A small image classifier, trained from scratch: 64-pixel images.
Rows from block 5, named by matrix and row number. Each number is 200 + 30 x the weight over its row's rms, rounded and kept within 0 to 999. All counts start at 0.
# convs1: 3x3 conv (model.blocks.5.convs.1.weight, 112x112x3x3), inputs 92-111, a 3x3 kernel for each
convs1.64,239,212,197,171,195,247,208,134,220,154,127,224,158,171,189,132,164,207,237,182,222,152,184,192,199,176,183,230,186,193,221,256,210,217,222,193,197,243,237,207,184,223,182,128,233,189,205,190,192,213,230,191,190,188,238,219,174,132,185,183,192,205,191,226,193,189,168,167,205,252,170,186,213,200,229,210,242,192,229,202,249,186,231,184,195,243,205,202,196,205,259,158,234,175,172,223,211,139,154,176,196,218,191,183,199,187,179,199,204,234,256,195,184,215,178,221,168,206,226,207,203,226,217,212,234,186,199,196,233,227,239,202,248,214,222,138,184,218,213,157,169,197,208,228,146,204,147,213,214,164,191,191,186,184,197,205,201,216,200,197,213,209,204,174,178,196,189,240,198,172,206,188,190,249,214,202,188,191,143,213
convs1.65,227,241,200,198,171,123,207,194,179,267,188,187,194,222,213,181,163,190,196,290,233,202,166,217,220,151,175,170,187,137,204,190,165,221,248,252,202,179,206,224,197,243,254,207,193,185,242,199,215,173,200,233,204,172,217,251,249,197,224,151,258,148,142,167,198,192,234,173,137,237,259,231,175,190,197,224,177,240,217,180,161,181,197,197,163,186,219,205,208,203,207,300,210,194,213,191,253,252,148,231,182,181,200,181,187,205,172,173,244,189,187,248,187,199,257,185,178,176,187,198,201,219,188,198,198,149,156,167,180,251,200,208,217,276,164,156,146,191,169,219,217,224,194,199,205,218,233,185,202,188,191,182,197,149,274,266,158,198,223,199,173,177,174,183,187,205,169,168,188,194,171,193,154,198,214,241,248,221,243,214
convs1.66,226,224,164,185,200,197,280,252,174,201,169,222,182,194,172,179,185,204,165,204,135,175,173,207,161,197,232,211,182,242,189,208,228,163,261,245,216,206,211,230,205,138,184,181,172,244,240,279,215,198,257,198,143,235,233,234,244,204,182,202,158,171,163,223,213,182,215,166,185,191,211,225,157,149,174,204,214,149,147,154,133,196,208,182,193,243,259,227,211,223,208,199,159,188,170,160,153,211,164,156,224,244,172,240,226,172,252,253,212,173,184,202,183,218,217,222,233,205,218,178,159,214,208,211,220,238,193,142,140,223,232,185,199,268,274,218,187,193,260,242,228,230,276,233,200,267,230,214,232,263,228,219,215,200,177,219,190,219,234,180,190,247,179,176,188,192,207,196,203,249,251,216,169,173,143,191,178,238,198,241
convs1.67,194,197,248,252,176,140,204,164,151,203,221,200,174,270,223,211,272,218,162,180,241,195,220,123,163,146,156,174,227,221,205,204,199,144,131,256,201,184,196,241,234,144,221,216,137,168,211,210,190,171,301,211,191,242,191,194,206,185,229,213,160,155,219,193,214,238,190,206,182,179,158,171,165,133,227,128,145,190,263,207,200,187,165,178,204,188,210,221,166,209,177,201,243,193,184,172,151,171,210,176,209,196,214,185,174,206,208,180,228,232,212,223,278,216,181,235,200,221,242,196,204,233,220,164,161,225,201,230,282,193,239,161,146,171,187,258,166,209,197,204,193,221,214,178,199,219,190,243,198,247,218,155,201,198,254,225,182,180,244,226,216,198,184,206,151,169,178,252,174,210,202,165,185,176,161,214,161,183,255,276
convs1.68,179,244,235,145,177,259,213,217,271,225,177,151,152,170,181,231,236,194,236,192,156,176,245,192,154,230,224,158,119,196,184,133,166,228,201,188,209,200,164,138,211,171,152,166,183,191,186,186,225,197,182,239,229,233,201,224,196,237,234,187,192,177,183,235,245,245,193,212,229,229,222,184,199,189,207,245,183,185,203,171,178,201,182,225,189,220,204,201,188,194,212,132,189,158,180,211,157,233,238,215,185,191,149,187,182,172,186,171,221,256,213,194,165,149,202,230,245,174,185,218,218,206,217,215,192,207,193,217,216,191,151,202,209,212,200,208,239,174,230,200,214,154,157,232,194,247,216,157,213,182,191,243,225,194,206,182,187,223,195,206,217,194,225,204,148,233,254,207,227,257,219,234,174,187,189,175,215,303,213,263
convs1.69,165,239,176,237,186,206,242,165,173,130,152,235,150,252,179,213,269,221,205,223,243,181,160,215,230,147,193,181,163,186,192,143,146,186,148,172,208,257,227,190,198,186,206,185,209,221,190,147,211,229,191,188,217,155,210,222,204,185,195,188,241,217,158,203,198,200,231,181,261,163,211,209,233,213,183,256,192,168,168,180,171,190,218,214,172,178,202,211,175,219,210,234,222,176,201,198,192,155,191,234,212,181,247,196,175,154,173,149,147,181,212,161,206,165,222,222,223,197,184,197,230,242,195,172,204,209,124,179,258,194,188,128,130,208,185,224,258,235,224,189,230,164,207,215,191,189,212,158,131,184,153,175,154,194,200,150,198,223,209,230,225,140,264,203,230,255,192,279,205,214,254,137,168,190,164,225,142,226,251,186
convs1.70,276,197,161,224,217,214,167,136,186,226,166,198,201,193,157,244,204,193,263,171,220,197,205,200,174,188,170,197,255,227,167,184,207,218,185,256,205,226,140,187,208,198,174,218,195,225,220,200,180,156,202,235,223,241,221,246,251,193,169,208,207,124,191,204,195,209,203,198,273,241,216,231,166,191,174,176,151,193,229,249,177,220,203,191,202,181,175,234,184,159,175,198,216,175,228,220,173,176,236,192,166,202,226,183,218,222,212,130,198,191,207,177,197,260,237,227,224,203,213,209,180,178,202,209,217,180,162,171,195,166,176,208,200,202,241,233,191,222,164,176,166,133,227,244,180,170,207,186,186,207,196,180,211,208,187,230,150,184,222,216,176,184,178,165,184,157,226,202,281,242,222,147,128,185,167,184,188,195,219,194
convs1.71,178,144,198,206,211,182,251,228,194,287,264,263,232,197,186,208,131,165,208,204,205,213,233,251,151,169,156,137,204,165,177,221,235,112,163,219,149,194,223,184,135,205,188,247,221,181,217,226,224,203,203,219,141,168,163,184,132,169,225,236,183,242,146,213,197,145,183,185,167,169,188,223,178,194,158,195,223,147,234,231,230,197,220,217,161,184,184,216,171,174,197,196,229,189,207,279,164,236,141,171,160,185,199,217,189,140,186,172,246,230,283,163,217,256,217,222,202,152,218,211,182,201,222,181,215,213,201,192,163,179,206,181,168,172,189,244,218,172,224,186,181,216,238,200,198,207,208,217,232,243,173,258,201,196,201,191,189,184,203,219,231,170,226,158,203,247,181,205,207,193,207,203,176,236,154,201,152,221,223,215
convs1.72,188,166,170,206,178,206,212,222,157,227,270,280,215,213,246,154,114,173,170,220,211,214,176,230,210,188,181,228,199,201,219,202,186,150,158,272,197,204,235,219,173,236,210,202,216,188,252,227,146,189,224,162,155,123,192,212,219,164,155,254,218,219,217,198,215,193,218,259,171,172,183,185,173,182,215,171,229,190,226,225,209,218,219,246,223,218,214,176,169,182,177,204,223,179,162,252,213,192,204,204,209,181,205,199,185,177,170,180,202,193,231,173,230,224,211,157,157,209,234,198,198,217,174,188,210,202,149,147,161,194,198,192,219,243,203,184,210,205,216,189,220,176,198,197,149,229,233,219,206,210,149,151,167,229,233,239,208,170,224,160,151,196,205,245,180,164,234,269,126,152,168,174,178,193,231,201,186,223,177,214
convs1.73,233,207,186,214,193,237,207,151,178,245,194,199,214,224,193,249,292,202,232,182,139,234,140,211,198,149,149,188,170,244,185,233,189,162,184,187,128,200,216,173,184,189,180,199,202,186,167,181,165,193,220,142,178,196,194,210,234,187,202,272,180,191,209,182,183,243,175,210,232,172,171,190,227,202,199,237,173,179,172,233,191,185,229,233,164,173,195,213,227,208,204,222,150,194,281,191,173,160,158,141,176,153,187,166,190,157,169,168,178,188,177,203,315,188,190,243,172,132,246,230,204,243,197,212,234,195,245,198,194,225,198,201,174,200,163,186,197,186,203,216,217,145,173,168,174,223,187,192,163,203,189,181,246,214,185,173,202,212,169,200,151,221,201,235,192,212,184,179,156,172,140,197,205,204,218,242,134,197,225,194
convs1.74,182,177,220,209,198,217,209,173,174,166,192,209,239,247,201,230,236,244,162,233,138,185,217,192,175,181,178,176,159,195,207,125,175,176,161,188,203,188,177,200,180,217,167,205,243,151,179,192,165,187,214,233,246,242,156,192,167,133,190,221,226,246,236,197,188,195,208,211,231,152,188,212,130,185,119,170,158,194,215,220,221,189,165,234,203,215,230,152,170,230,125,169,198,138,208,162,142,170,212,153,160,228,146,186,203,196,177,206,222,198,240,188,169,162,184,245,181,182,194,189,257,235,191,181,216,207,187,233,216,227,233,178,206,209,168,158,195,154,218,204,172,190,197,178,171,207,231,144,211,231,201,177,193,216,201,197,177,239,205,221,211,225,201,139,165,270,227,226,181,196,267,177,203,187,220,196,189,254,216,229
convs1.75,245,212,136,212,245,218,129,226,186,182,366,172,155,295,162,159,241,253,220,177,146,119,222,185,120,184,208,151,193,211,193,180,220,224,184,208,200,202,184,199,209,209,161,192,185,160,216,213,213,219,161,213,208,183,193,196,145,232,280,183,189,213,289,199,188,217,165,170,202,229,185,223,182,190,199,155,155,136,224,154,142,204,159,171,202,201,185,184,182,195,241,218,185,203,227,209,154,200,204,213,236,194,228,296,235,186,212,145,213,231,219,197,230,182,181,245,192,214,186,221,194,224,194,205,217,198,224,176,209,226,190,211,216,188,223,196,211,195,226,246,215,214,220,190,156,161,179,181,183,170,200,212,200,162,210,163,197,218,194,175,211,216,199,167,212,183,228,182,232,211,191,293,255,193,207,185,187,221,201,201
convs1.76,184,198,163,143,239,178,147,171,198,215,177,183,248,144,167,285,262,255,168,159,216,154,200,211,199,192,241,231,139,185,239,185,160,216,159,164,193,208,206,180,247,186,206,216,213,196,207,206,236,205,193,198,173,233,257,218,171,231,166,171,224,134,158,250,228,139,246,189,199,180,158,125,187,197,193,199,180,201,214,226,190,242,254,208,199,220,169,200,213,210,217,181,263,218,197,201,207,138,170,244,204,152,185,208,236,207,231,179,163,226,161,190,171,197,189,257,174,243,188,122,252,172,179,215,216,177,192,195,162,193,224,217,217,216,201,182,156,192,168,165,242,190,212,199,197,209,173,215,210,197,208,233,217,194,212,215,208,197,193,257,203,175,234,246,187,223,244,185,231,158,149,219,210,163,267,164,175,248,197,176
convs1.77,216,179,158,185,204,200,216,177,176,231,195,253,210,164,171,167,158,139,176,162,263,227,170,160,220,194,233,217,201,164,219,244,236,185,199,186,182,138,186,139,188,227,176,234,204,196,147,168,204,213,211,188,205,169,228,227,255,189,184,169,151,183,213,186,154,146,181,155,135,265,202,188,209,153,168,197,186,218,202,207,234,198,194,194,176,174,170,175,235,154,219,163,204,196,236,209,219,193,189,158,197,288,185,139,164,170,154,123,242,212,245,196,122,168,149,138,142,217,177,197,210,211,220,141,163,226,206,190,194,194,234,197,216,229,196,230,221,218,179,200,223,182,193,132,272,212,175,206,222,181,180,148,135,224,213,207,184,187,187,177,208,184,171,192,237,196,261,282,229,197,225,214,239,231,211,204,171,232,200,152
convs1.78,259,209,190,333,164,193,177,181,183,208,261,230,207,143,127,204,129,171,241,197,182,175,218,235,180,190,177,193,155,149,196,200,194,205,180,191,202,215,189,212,180,190,207,217,194,176,168,180,168,211,197,196,146,207,206,213,195,233,224,277,205,174,181,167,178,150,160,192,208,170,250,198,190,226,234,205,173,171,251,202,218,225,212,157,219,196,165,140,146,174,256,164,191,243,215,231,213,175,224,190,182,184,129,143,177,127,191,164,192,207,230,207,228,182,236,206,232,201,160,162,203,230,207,206,235,239,167,173,170,180,177,160,207,205,153,219,194,222,226,209,198,225,207,216,190,201,210,182,217,209,174,172,174,269,224,232,161,194,190,189,177,209,172,151,174,151,216,247,223,236,203,168,191,181,182,153,138,216,163,219
convs1.79,149,174,207,179,158,139,263,157,125,113,210,195,205,284,167,217,206,139,206,192,154,172,197,189,182,214,237,260,205,186,205,178,200,177,182,209,251,177,172,276,224,185,246,175,201,200,205,237,188,176,188,181,208,186,203,196,196,180,162,195,182,219,163,212,199,210,165,193,174,208,172,204,227,237,154,233,188,207,161,172,174,195,201,213,213,159,251,206,195,243,208,219,178,206,151,172,201,196,198,158,236,210,160,169,177,162,182,206,157,229,236,168,243,206,196,191,192,201,173,193,240,203,225,184,206,200,252,221,205,183,206,172,172,206,202,235,205,164,276,188,147,237,174,153,180,134,167,218,163,215,161,172,259,169,185,247,192,177,194,173,186,190,105,162,234,154,176,195,160,177,230,225,235,211,204,215,185,170,227,163
convs1.80,198,287,220,240,217,225,202,198,186,162,145,190,190,186,177,221,199,182,188,189,173,171,187,187,201,195,191,202,201,193,202,200,185,190,214,189,215,177,202,216,189,186,178,204,192,209,197,218,182,192,178,232,198,210,206,178,166,215,170,207,230,154,206,235,282,239,170,246,188,200,248,224,190,191,200,185,204,212,248,231,216,215,227,181,191,240,215,243,203,235,217,226,162,264,186,217,191,194,208,254,240,177,157,212,233,204,249,229,177,201,171,177,229,248,212,197,151,182,215,165,221,225,240,158,215,191,223,254,207,164,230,233,155,196,206,192,205,182,238,211,152,214,175,207,225,174,163,179,190,196,203,202,230,196,243,238,204,182,201,227,210,196,173,260,203,156,238,248,194,267,229,207,228,207,178,144,171,255,222,178
convs1.81,192,230,210,171,173,178,144,200,161,235,332,173,147,154,177,166,144,211,202,174,172,236,208,226,167,163,138,211,188,184,223,193,185,223,198,179,193,176,157,183,152,232,204,240,287,170,200,166,242,235,185,247,225,224,203,151,194,286,181,167,212,208,185,185,176,203,243,180,213,171,197,212,219,202,182,203,179,230,241,190,197,225,212,248,198,233,187,183,239,194,158,143,160,220,208,209,180,244,177,169,213,181,212,211,257,180,205,191,174,286,189,177,147,175,179,174,218,231,194,180,203,223,191,187,198,205,198,151,220,191,176,216,181,164,177,200,162,201,164,154,249,211,222,222,178,194,214,207,201,244,188,167,208,224,206,181,196,210,202,251,222,176,174,223,207,188,172,208,202,227,207,239,244,168,173,164,202,207,194,236
convs1.82,210,181,216,249,145,250,237,223,198,183,223,225,146,213,190,159,136,185,142,192,227,191,213,200,163,243,132,190,227,156,240,168,169,211,202,186,227,186,183,224,208,227,204,212,202,179,236,192,218,194,261,228,236,221,239,214,179,186,192,224,214,233,161,230,312,150,209,165,191,216,205,177,186,169,187,217,144,169,210,192,181,210,242,196,192,181,174,210,211,212,183,182,174,205,172,175,219,173,172,246,254,218,247,226,182,204,212,164,184,182,251,201,176,182,198,152,205,176,189,209,216,199,204,208,184,224,270,170,202,180,203,203,208,179,207,260,146,200,208,145,140,207,152,159,149,149,215,154,175,238,152,199,172,195,199,203,187,237,217,204,254,203,226,217,184,208,204,185,198,198,161,209,161,167,184,234,167,155,202,192
convs1.83,229,175,172,161,170,174,176,177,163,248,156,208,187,139,273,230,167,214,224,240,211,176,202,245,168,142,234,181,221,223,271,244,217,220,246,195,218,185,153,209,202,241,187,196,181,233,168,170,265,148,140,216,197,184,263,200,177,212,160,157,174,158,163,190,220,241,195,172,210,220,208,219,232,270,177,234,239,267,207,193,228,174,227,193,197,199,199,240,233,205,214,177,229,162,177,200,169,180,190,212,209,211,195,213,259,178,201,191,212,198,205,194,160,237,220,212,220,206,219,154,225,233,197,247,232,176,191,185,143,234,178,155,223,200,215,213,195,222,166,191,163,210,209,190,168,222,182,227,231,166,195,208,142,236,206,197,201,172,162,193,187,208,252,182,243,180,192,190,172,203,191,252,202,174,225,170,172,217,218,175
convs1.84,207,183,189,194,221,213,226,231,182,246,314,259,246,235,195,214,173,151,148,173,195,178,201,187,163,200,183,238,217,216,172,182,228,130,202,142,213,174,166,189,180,208,205,233,220,215,178,192,221,179,164,172,184,139,195,236,191,240,202,198,213,190,209,215,146,156,213,221,216,228,213,150,171,145,149,203,240,213,185,193,229,152,153,163,207,221,206,162,195,162,175,149,165,181,188,172,192,183,183,296,231,224,230,186,185,243,241,196,255,320,310,214,199,185,245,206,188,213,203,218,213,210,253,172,268,267,142,208,137,190,170,232,232,162,185,198,153,186,199,211,198,220,205,178,168,168,214,227,180,191,194,215,215,220,204,192,193,203,240,182,208,205,190,201,189,147,249,237,136,198,190,191,244,171,188,220,207,186,215,211
convs1.85,193,170,207,149,185,168,176,201,155,186,249,224,220,217,202,239,123,161,254,206,178,156,193,196,186,179,222,277,203,192,190,177,155,270,228,232,190,247,244,209,239,188,228,195,203,262,196,217,257,193,201,277,235,213,230,187,207,170,220,185,173,190,152,174,156,155,225,205,220,163,201,172,204,180,202,181,192,200,164,164,187,189,198,194,208,192,199,125,239,266,257,196,163,172,196,141,202,166,206,209,194,217,163,169,185,183,207,204,205,180,216,219,195,133,188,177,185,205,191,201,160,215,200,249,209,208,198,177,172,195,228,218,165,165,117,181,237,206,182,200,170,215,218,200,179,178,230,211,246,217,210,220,219,205,199,205,191,200,231,203,220,200,198,215,158,263,265,246,212,184,209,197,212,226,200,233,168,213,193,185
convs1.86,245,236,275,193,175,213,203,194,179,198,235,149,145,188,176,232,224,249,189,240,189,198,135,181,180,233,194,175,172,203,206,189,212,192,175,214,201,159,229,185,185,235,184,195,188,167,196,201,238,235,166,214,180,167,138,188,194,174,142,184,210,203,215,241,199,235,271,202,215,163,238,217,170,211,214,197,202,230,176,229,271,190,189,196,224,197,192,211,234,191,233,235,261,237,192,216,173,204,183,228,225,162,207,247,184,162,167,230,199,201,166,173,223,194,184,233,219,164,154,200,206,236,216,283,231,206,193,177,178,170,193,195,176,180,214,212,190,201,253,246,225,143,124,207,158,180,189,215,199,144,255,191,203,209,181,217,231,190,161,213,215,207,175,186,203,197,242,207,221,192,194,266,169,169,184,187,205,197,159,172
convs1.87,243,201,199,248,213,219,280,230,221,126,143,208,106,162,189,183,225,195,200,194,155,155,196,181,216,201,195,175,213,163,175,171,230,233,259,200,168,158,195,218,202,166,202,216,230,198,220,182,190,164,171,160,185,151,208,190,154,186,174,187,193,204,205,214,180,181,233,259,229,214,203,252,189,253,185,202,168,218,193,210,217,230,224,242,221,200,141,201,161,183,183,183,177,199,188,236,217,225,263,178,232,210,163,201,196,243,272,216,223,252,263,197,229,263,223,186,235,187,170,155,184,177,203,204,167,194,318,238,181,197,234,229,194,219,285,183,192,225,208,200,215,265,184,201,271,209,218,201,195,185,196,199,217,194,199,189,182,180,161,170,149,184,157,166,199,190,240,224,183,149,203,237,230,279,213,145,230,161,233,264
convs1.88,194,214,183,149,157,228,201,246,233,210,283,234,127,237,204,148,165,234,203,178,165,217,212,189,234,243,214,252,236,193,218,177,138,187,167,189,228,211,220,188,191,234,177,218,218,252,188,184,190,213,187,246,235,144,183,138,153,169,172,182,203,180,189,198,178,215,190,198,188,193,187,197,174,208,214,217,198,199,160,209,195,223,222,157,251,178,184,219,180,162,216,197,193,224,200,229,213,177,198,220,218,255,192,168,197,141,172,189,167,226,193,225,176,161,203,215,192,228,219,186,244,203,191,197,192,233,184,196,176,244,252,223,179,137,172,210,160,181,178,163,224,191,260,196,230,187,141,205,198,167,221,222,184,189,161,203,216,211,171,247,259,216,142,151,202,193,210,211,213,217,200,183,250,284,240,216,190,148,135,141
convs1.89,199,217,221,200,193,241,194,234,186,168,179,117,176,145,216,237,317,279,177,109,172,137,160,217,140,238,146,224,209,224,238,207,193,147,135,136,190,194,229,138,193,198,182,212,158,209,235,198,222,207,212,179,136,236,177,228,210,145,192,267,210,203,192,211,211,200,229,195,207,168,142,161,254,206,138,176,169,227,167,220,196,204,203,229,239,220,210,225,183,203,189,200,297,141,185,238,184,188,121,186,195,224,213,211,201,202,204,167,215,194,182,205,171,210,215,234,247,216,217,205,240,208,197,215,177,189,230,194,230,227,184,148,207,174,122,203,218,242,217,208,211,237,199,173,224,183,198,219,213,215,218,184,139,207,217,167,245,193,196,199,199,190,233,213,196,217,202,158,204,163,166,247,208,185,199,173,172,175,191,208
convs1.90,240,202,216,229,178,161,204,193,217,171,183,136,138,226,197,202,185,202,178,232,281,209,180,196,165,203,242,227,261,192,196,183,120,161,178,189,188,207,198,209,159,208,199,172,219,232,174,188,173,194,204,155,166,158,199,163,176,236,202,160,236,170,206,154,227,215,179,224,168,194,165,147,179,160,201,200,165,217,254,199,189,204,207,187,173,164,183,184,177,186,202,219,249,223,190,170,163,151,230,144,223,178,171,147,196,191,216,229,194,232,151,183,164,175,226,218,227,226,206,178,173,177,175,219,161,201,182,254,182,212,154,156,171,199,208,265,233,209,276,176,230,217,167,203,243,217,205,178,188,217,147,197,152,182,193,215,188,193,192,176,184,202,178,244,219,179,185,191,173,179,153,238,268,232,132,202,231,221,207,211
convs1.91,250,256,222,213,171,177,158,102,161,206,200,182,171,217,146,129,158,185,181,201,164,208,183,207,144,193,255,254,215,208,208,171,168,181,147,142,181,178,183,178,150,189,180,212,188,226,191,194,221,224,191,140,200,155,220,183,186,175,213,149,169,170,180,209,191,228,246,223,170,226,172,163,184,202,249,212,249,207,196,179,210,202,220,211,178,213,199,175,180,204,256,219,203,170,195,201,204,181,242,176,201,200,183,164,188,207,172,266,211,242,188,199,214,196,224,185,195,188,221,161,177,212,249,211,243,147,194,197,176,220,240,162,221,186,183,184,169,153,199,207,137,177,227,191,201,204,212,196,194,184,159,163,156,172,228,216,210,231,179,184,172,163,181,149,169,178,195,141,201,171,198,216,193,174,203,225,139,182,131,184
convs1.92,195,209,173,216,171,203,160,192,175,248,273,223,287,272,252,284,272,276,186,176,139,193,160,162,195,173,158,135,169,141,208,216,209,193,188,170,222,201,218,222,190,211,210,185,188,173,175,184,204,214,171,205,191,178,213,222,201,213,214,160,151,91,138,137,157,177,186,163,194,144,191,180,178,184,192,205,194,203,209,147,176,165,185,156,222,224,138,199,179,171,155,180,188,171,161,214,199,184,169,242,226,156,248,236,169,237,253,221,267,239,292,245,233,265,205,201,225,201,215,188,229,239,205,199,218,185,209,196,165,171,160,171,195,197,181,184,189,194,157,187,179,218,213,235,146,183,97,150,159,135,234,214,169,167,166,199,151,199,238,249,216,241,180,205,192,211,193,186,206,214,178,213,196,162,219,244,179,217,213,153
convs1.93,190,225,182,215,218,222,134,166,224,177,181,132,185,201,213,306,193,220,167,193,190,152,179,183,130,179,184,195,163,189,226,229,201,182,246,191,233,259,215,181,145,182,177,180,154,193,174,247,142,145,219,194,205,245,203,191,207,169,211,188,206,192,201,204,207,188,232,176,206,196,188,139,210,202,227,208,175,192,161,163,203,179,213,216,186,196,199,216,222,207,198,230,180,204,206,193,179,127,159,196,183,249,268,236,215,200,211,223,230,261,218,189,203,178,240,184,198,174,202,193,185,198,229,198,209,211,238,270,186,266,217,195,219,217,180,257,280,239,204,209,202,237,206,156,247,216,226,207,189,195,193,200,203,172,173,220,186,196,185,245,212,238,170,228,209,228,180,214,210,194,148,208,201,229,211,185,229,246,239,235
convs1.94,189,190,203,126,171,191,201,195,204,153,175,242,238,174,208,189,157,210,134,172,168,145,184,176,222,227,193,186,186,164,218,208,191,175,192,174,176,192,206,201,170,206,160,195,192,228,210,190,182,194,191,192,197,156,252,201,231,170,194,184,169,193,151,203,259,295,183,191,235,152,177,195,194,177,183,159,182,176,208,237,213,196,206,157,184,204,211,174,163,198,135,193,179,190,167,132,175,215,163,205,174,160,149,145,169,222,171,194,191,159,180,186,163,196,242,193,234,200,180,144,167,218,168,199,161,221,157,154,171,181,181,172,137,215,223,193,235,227,225,191,215,208,211,161,238,256,221,202,229,184,170,250,181,263,189,184,236,214,192,197,175,179,185,239,165,139,207,211,225,246,223,121,163,184,199,156,210,169,220,151
convs1.95,232,200,207,247,177,194,261,186,206,217,197,82,231,225,186,152,193,294,166,206,190,133,201,211,245,181,217,162,122,173,213,217,226,165,165,184,181,235,201,150,178,243,212,180,196,190,213,217,173,162,174,196,223,198,246,198,202,188,219,160,216,201,190,144,162,290,201,192,256,187,221,203,190,191,203,189,189,212,172,183,196,228,212,176,238,220,210,242,227,187,167,217,183,190,219,206,284,139,179,209,177,199,203,189,185,206,156,173,197,233,186,248,249,204,189,185,191,217,163,173,191,223,197,154,210,185,174,198,217,232,201,227,204,179,136,196,206,274,197,182,263,256,162,164,265,235,172,214,186,176,236,189,194,205,194,186,198,177,237,214,179,251,141,210,250,123,246,290,188,196,244,230,208,182,231,199,172,217,162,195
convs1.96,177,172,232,231,256,276,201,242,195,154,116,155,187,208,192,175,261,160,168,232,227,178,162,233,223,189,214,175,127,204,190,176,175,167,187,177,196,201,180,200,194,153,182,182,182,215,186,154,207,151,184,193,167,139,170,200,201,184,160,213,147,194,222,174,198,229,236,226,201,223,227,148,150,184,162,188,237,187,223,212,212,179,172,136,227,238,218,170,219,219,191,195,212,195,160,204,139,193,259,253,237,207,259,217,189,193,149,145,200,213,212,291,210,173,178,181,204,184,209,178,199,212,199,175,173,194,192,238,224,228,195,182,248,186,164,234,199,187,177,173,182,192,160,173,173,204,191,180,180,201,161,155,200,241,218,208,192,195,192,208,203,172,181,187,221,203,156,209,178,179,191,185,221,221,259,209,198,209,181,148
convs1.97,239,293,236,238,189,192,264,236,218,196,213,224,195,210,230,186,178,222,192,217,273,267,227,188,206,255,183,257,229,206,233,250,192,269,210,229,219,146,212,229,198,211,228,172,155,199,156,146,174,183,196,172,160,176,202,248,233,232,134,213,167,224,226,228,160,191,159,215,152,265,224,150,230,165,200,182,229,203,253,197,189,196,231,227,215,253,201,227,228,194,225,228,263,242,210,201,210,172,206,172,170,257,154,199,237,171,214,199,100,149,188,161,200,213,232,217,184,184,234,208,240,245,201,239,197,181,277,254,126,199,212,203,206,202,241,210,173,212,210,187,211,198,235,166,173,195,227,188,194,182,211,173,203,176,226,230,177,199,177,222,176,198,207,245,187,160,204,184,214,196,215,247,247,193,166,231,199,134,204,226
convs1.98,180,205,153,208,228,216,214,142,199,212,248,215,201,240,203,224,251,235,184,161,227,153,203,201,219,183,155,192,200,168,191,154,190,188,166,179,272,244,228,219,219,232,173,214,188,198,147,199,216,176,179,143,204,175,172,192,218,137,168,166,180,186,163,213,241,187,230,184,197,229,187,201,239,208,181,178,226,200,207,230,236,176,179,213,170,217,220,234,208,172,238,198,180,184,176,182,166,157,178,174,168,168,202,197,204,180,185,161,229,252,231,245,230,206,242,211,219,221,176,199,238,242,197,206,231,200,158,207,165,244,195,166,195,163,132,195,210,206,208,159,200,209,189,202,185,182,215,172,175,208,199,163,193,228,197,197,231,230,171,197,215,183,179,199,236,179,164,181,234,146,224,174,213,203,252,185,180,217,223,174
convs1.99,162,224,232,225,231,197,242,220,186,218,193,212,154,148,212,189,148,195,96,174,228,205,168,175,277,220,172,215,270,143,137,167,164,169,182,204,208,187,193,260,216,205,218,212,243,183,218,181,194,172,195,228,177,185,190,212,255,185,198,179,243,184,185,177,219,153,192,243,216,156,213,157,183,178,171,194,168,172,192,160,130,183,184,209,134,161,205,213,204,193,208,183,300,218,166,193,204,218,235,214,258,178,199,178,235,212,150,175,242,142,163,230,171,196,167,184,184,220,216,217,204,217,219,201,220,226,235,181,139,240,228,177,171,222,239,195,176,167,220,216,179,220,227,242,223,195,181,184,188,230,185,175,195,197,185,188,207,200,190,220,174,220,190,169,111,197,229,218,157,186,204,206,208,213,206,146,134,117,239,220
convs1.100,131,142,152,231,121,203,181,212,224,202,197,207,218,304,201,99,198,142,205,175,206,212,176,196,223,175,189,189,173,194,239,189,201,221,168,185,207,257,197,194,144,164,196,140,212,169,154,166,191,185,213,241,216,203,177,149,209,213,151,161,273,251,223,166,218,211,193,171,202,203,243,191,189,201,201,202,262,195,236,210,218,177,177,152,196,216,220,211,236,240,170,176,152,212,160,229,218,151,231,205,214,201,196,216,192,201,258,167,266,184,224,196,182,151,195,167,168,242,208,246,206,182,162,208,194,175,165,210,198,184,181,202,169,243,248,162,247,174,218,188,192,159,203,232,209,186,175,178,205,224,222,212,207,218,198,199,175,196,201,213,212,201,229,194,213,243,230,200,207,220,263,142,177,195,205,140,153,217,221,235
convs1.101,223,229,218,267,240,184,219,214,172,202,206,206,237,166,191,188,141,210,145,199,191,207,192,141,149,180,192,180,202,180,214,231,180,205,293,221,188,210,226,176,176,251,141,138,226,235,135,187,211,179,152,213,208,175,197,194,201,221,176,173,220,215,223,178,203,160,204,149,209,233,254,158,207,164,201,160,160,225,173,210,231,156,177,184,185,239,210,205,160,194,179,249,213,211,186,186,201,154,189,177,217,242,194,180,219,179,198,180,223,171,205,179,192,215,178,172,212,152,232,205,168,200,185,156,193,217,258,143,206,150,167,213,166,205,256,184,209,225,164,212,265,208,164,229,187,182,178,180,207,225,229,229,209,219,144,178,200,217,167,192,192,181,116,193,188,152,226,157,230,238,197,232,209,193,222,196,160,201,204,251
convs1.102,206,170,182,136,197,223,177,230,258,155,142,163,231,141,194,248,191,195,214,184,188,225,210,196,204,154,224,141,191,155,172,193,222,138,151,133,167,236,171,243,277,219,230,227,210,231,186,200,210,180,188,176,142,193,202,170,160,180,184,173,176,200,215,213,227,218,226,253,246,198,278,244,211,198,220,211,180,174,176,120,175,177,159,180,174,172,185,174,175,168,233,206,184,188,256,180,224,220,273,165,218,249,263,249,219,277,280,254,192,231,183,186,250,204,215,227,244,210,218,175,204,201,208,172,229,184,144,183,182,206,186,207,263,248,166,157,167,198,161,221,195,196,190,197,140,149,175,197,154,139,143,144,136,190,190,207,194,200,193,222,211,233,193,161,221,203,220,176,224,258,262,197,162,190,171,145,195,211,169,155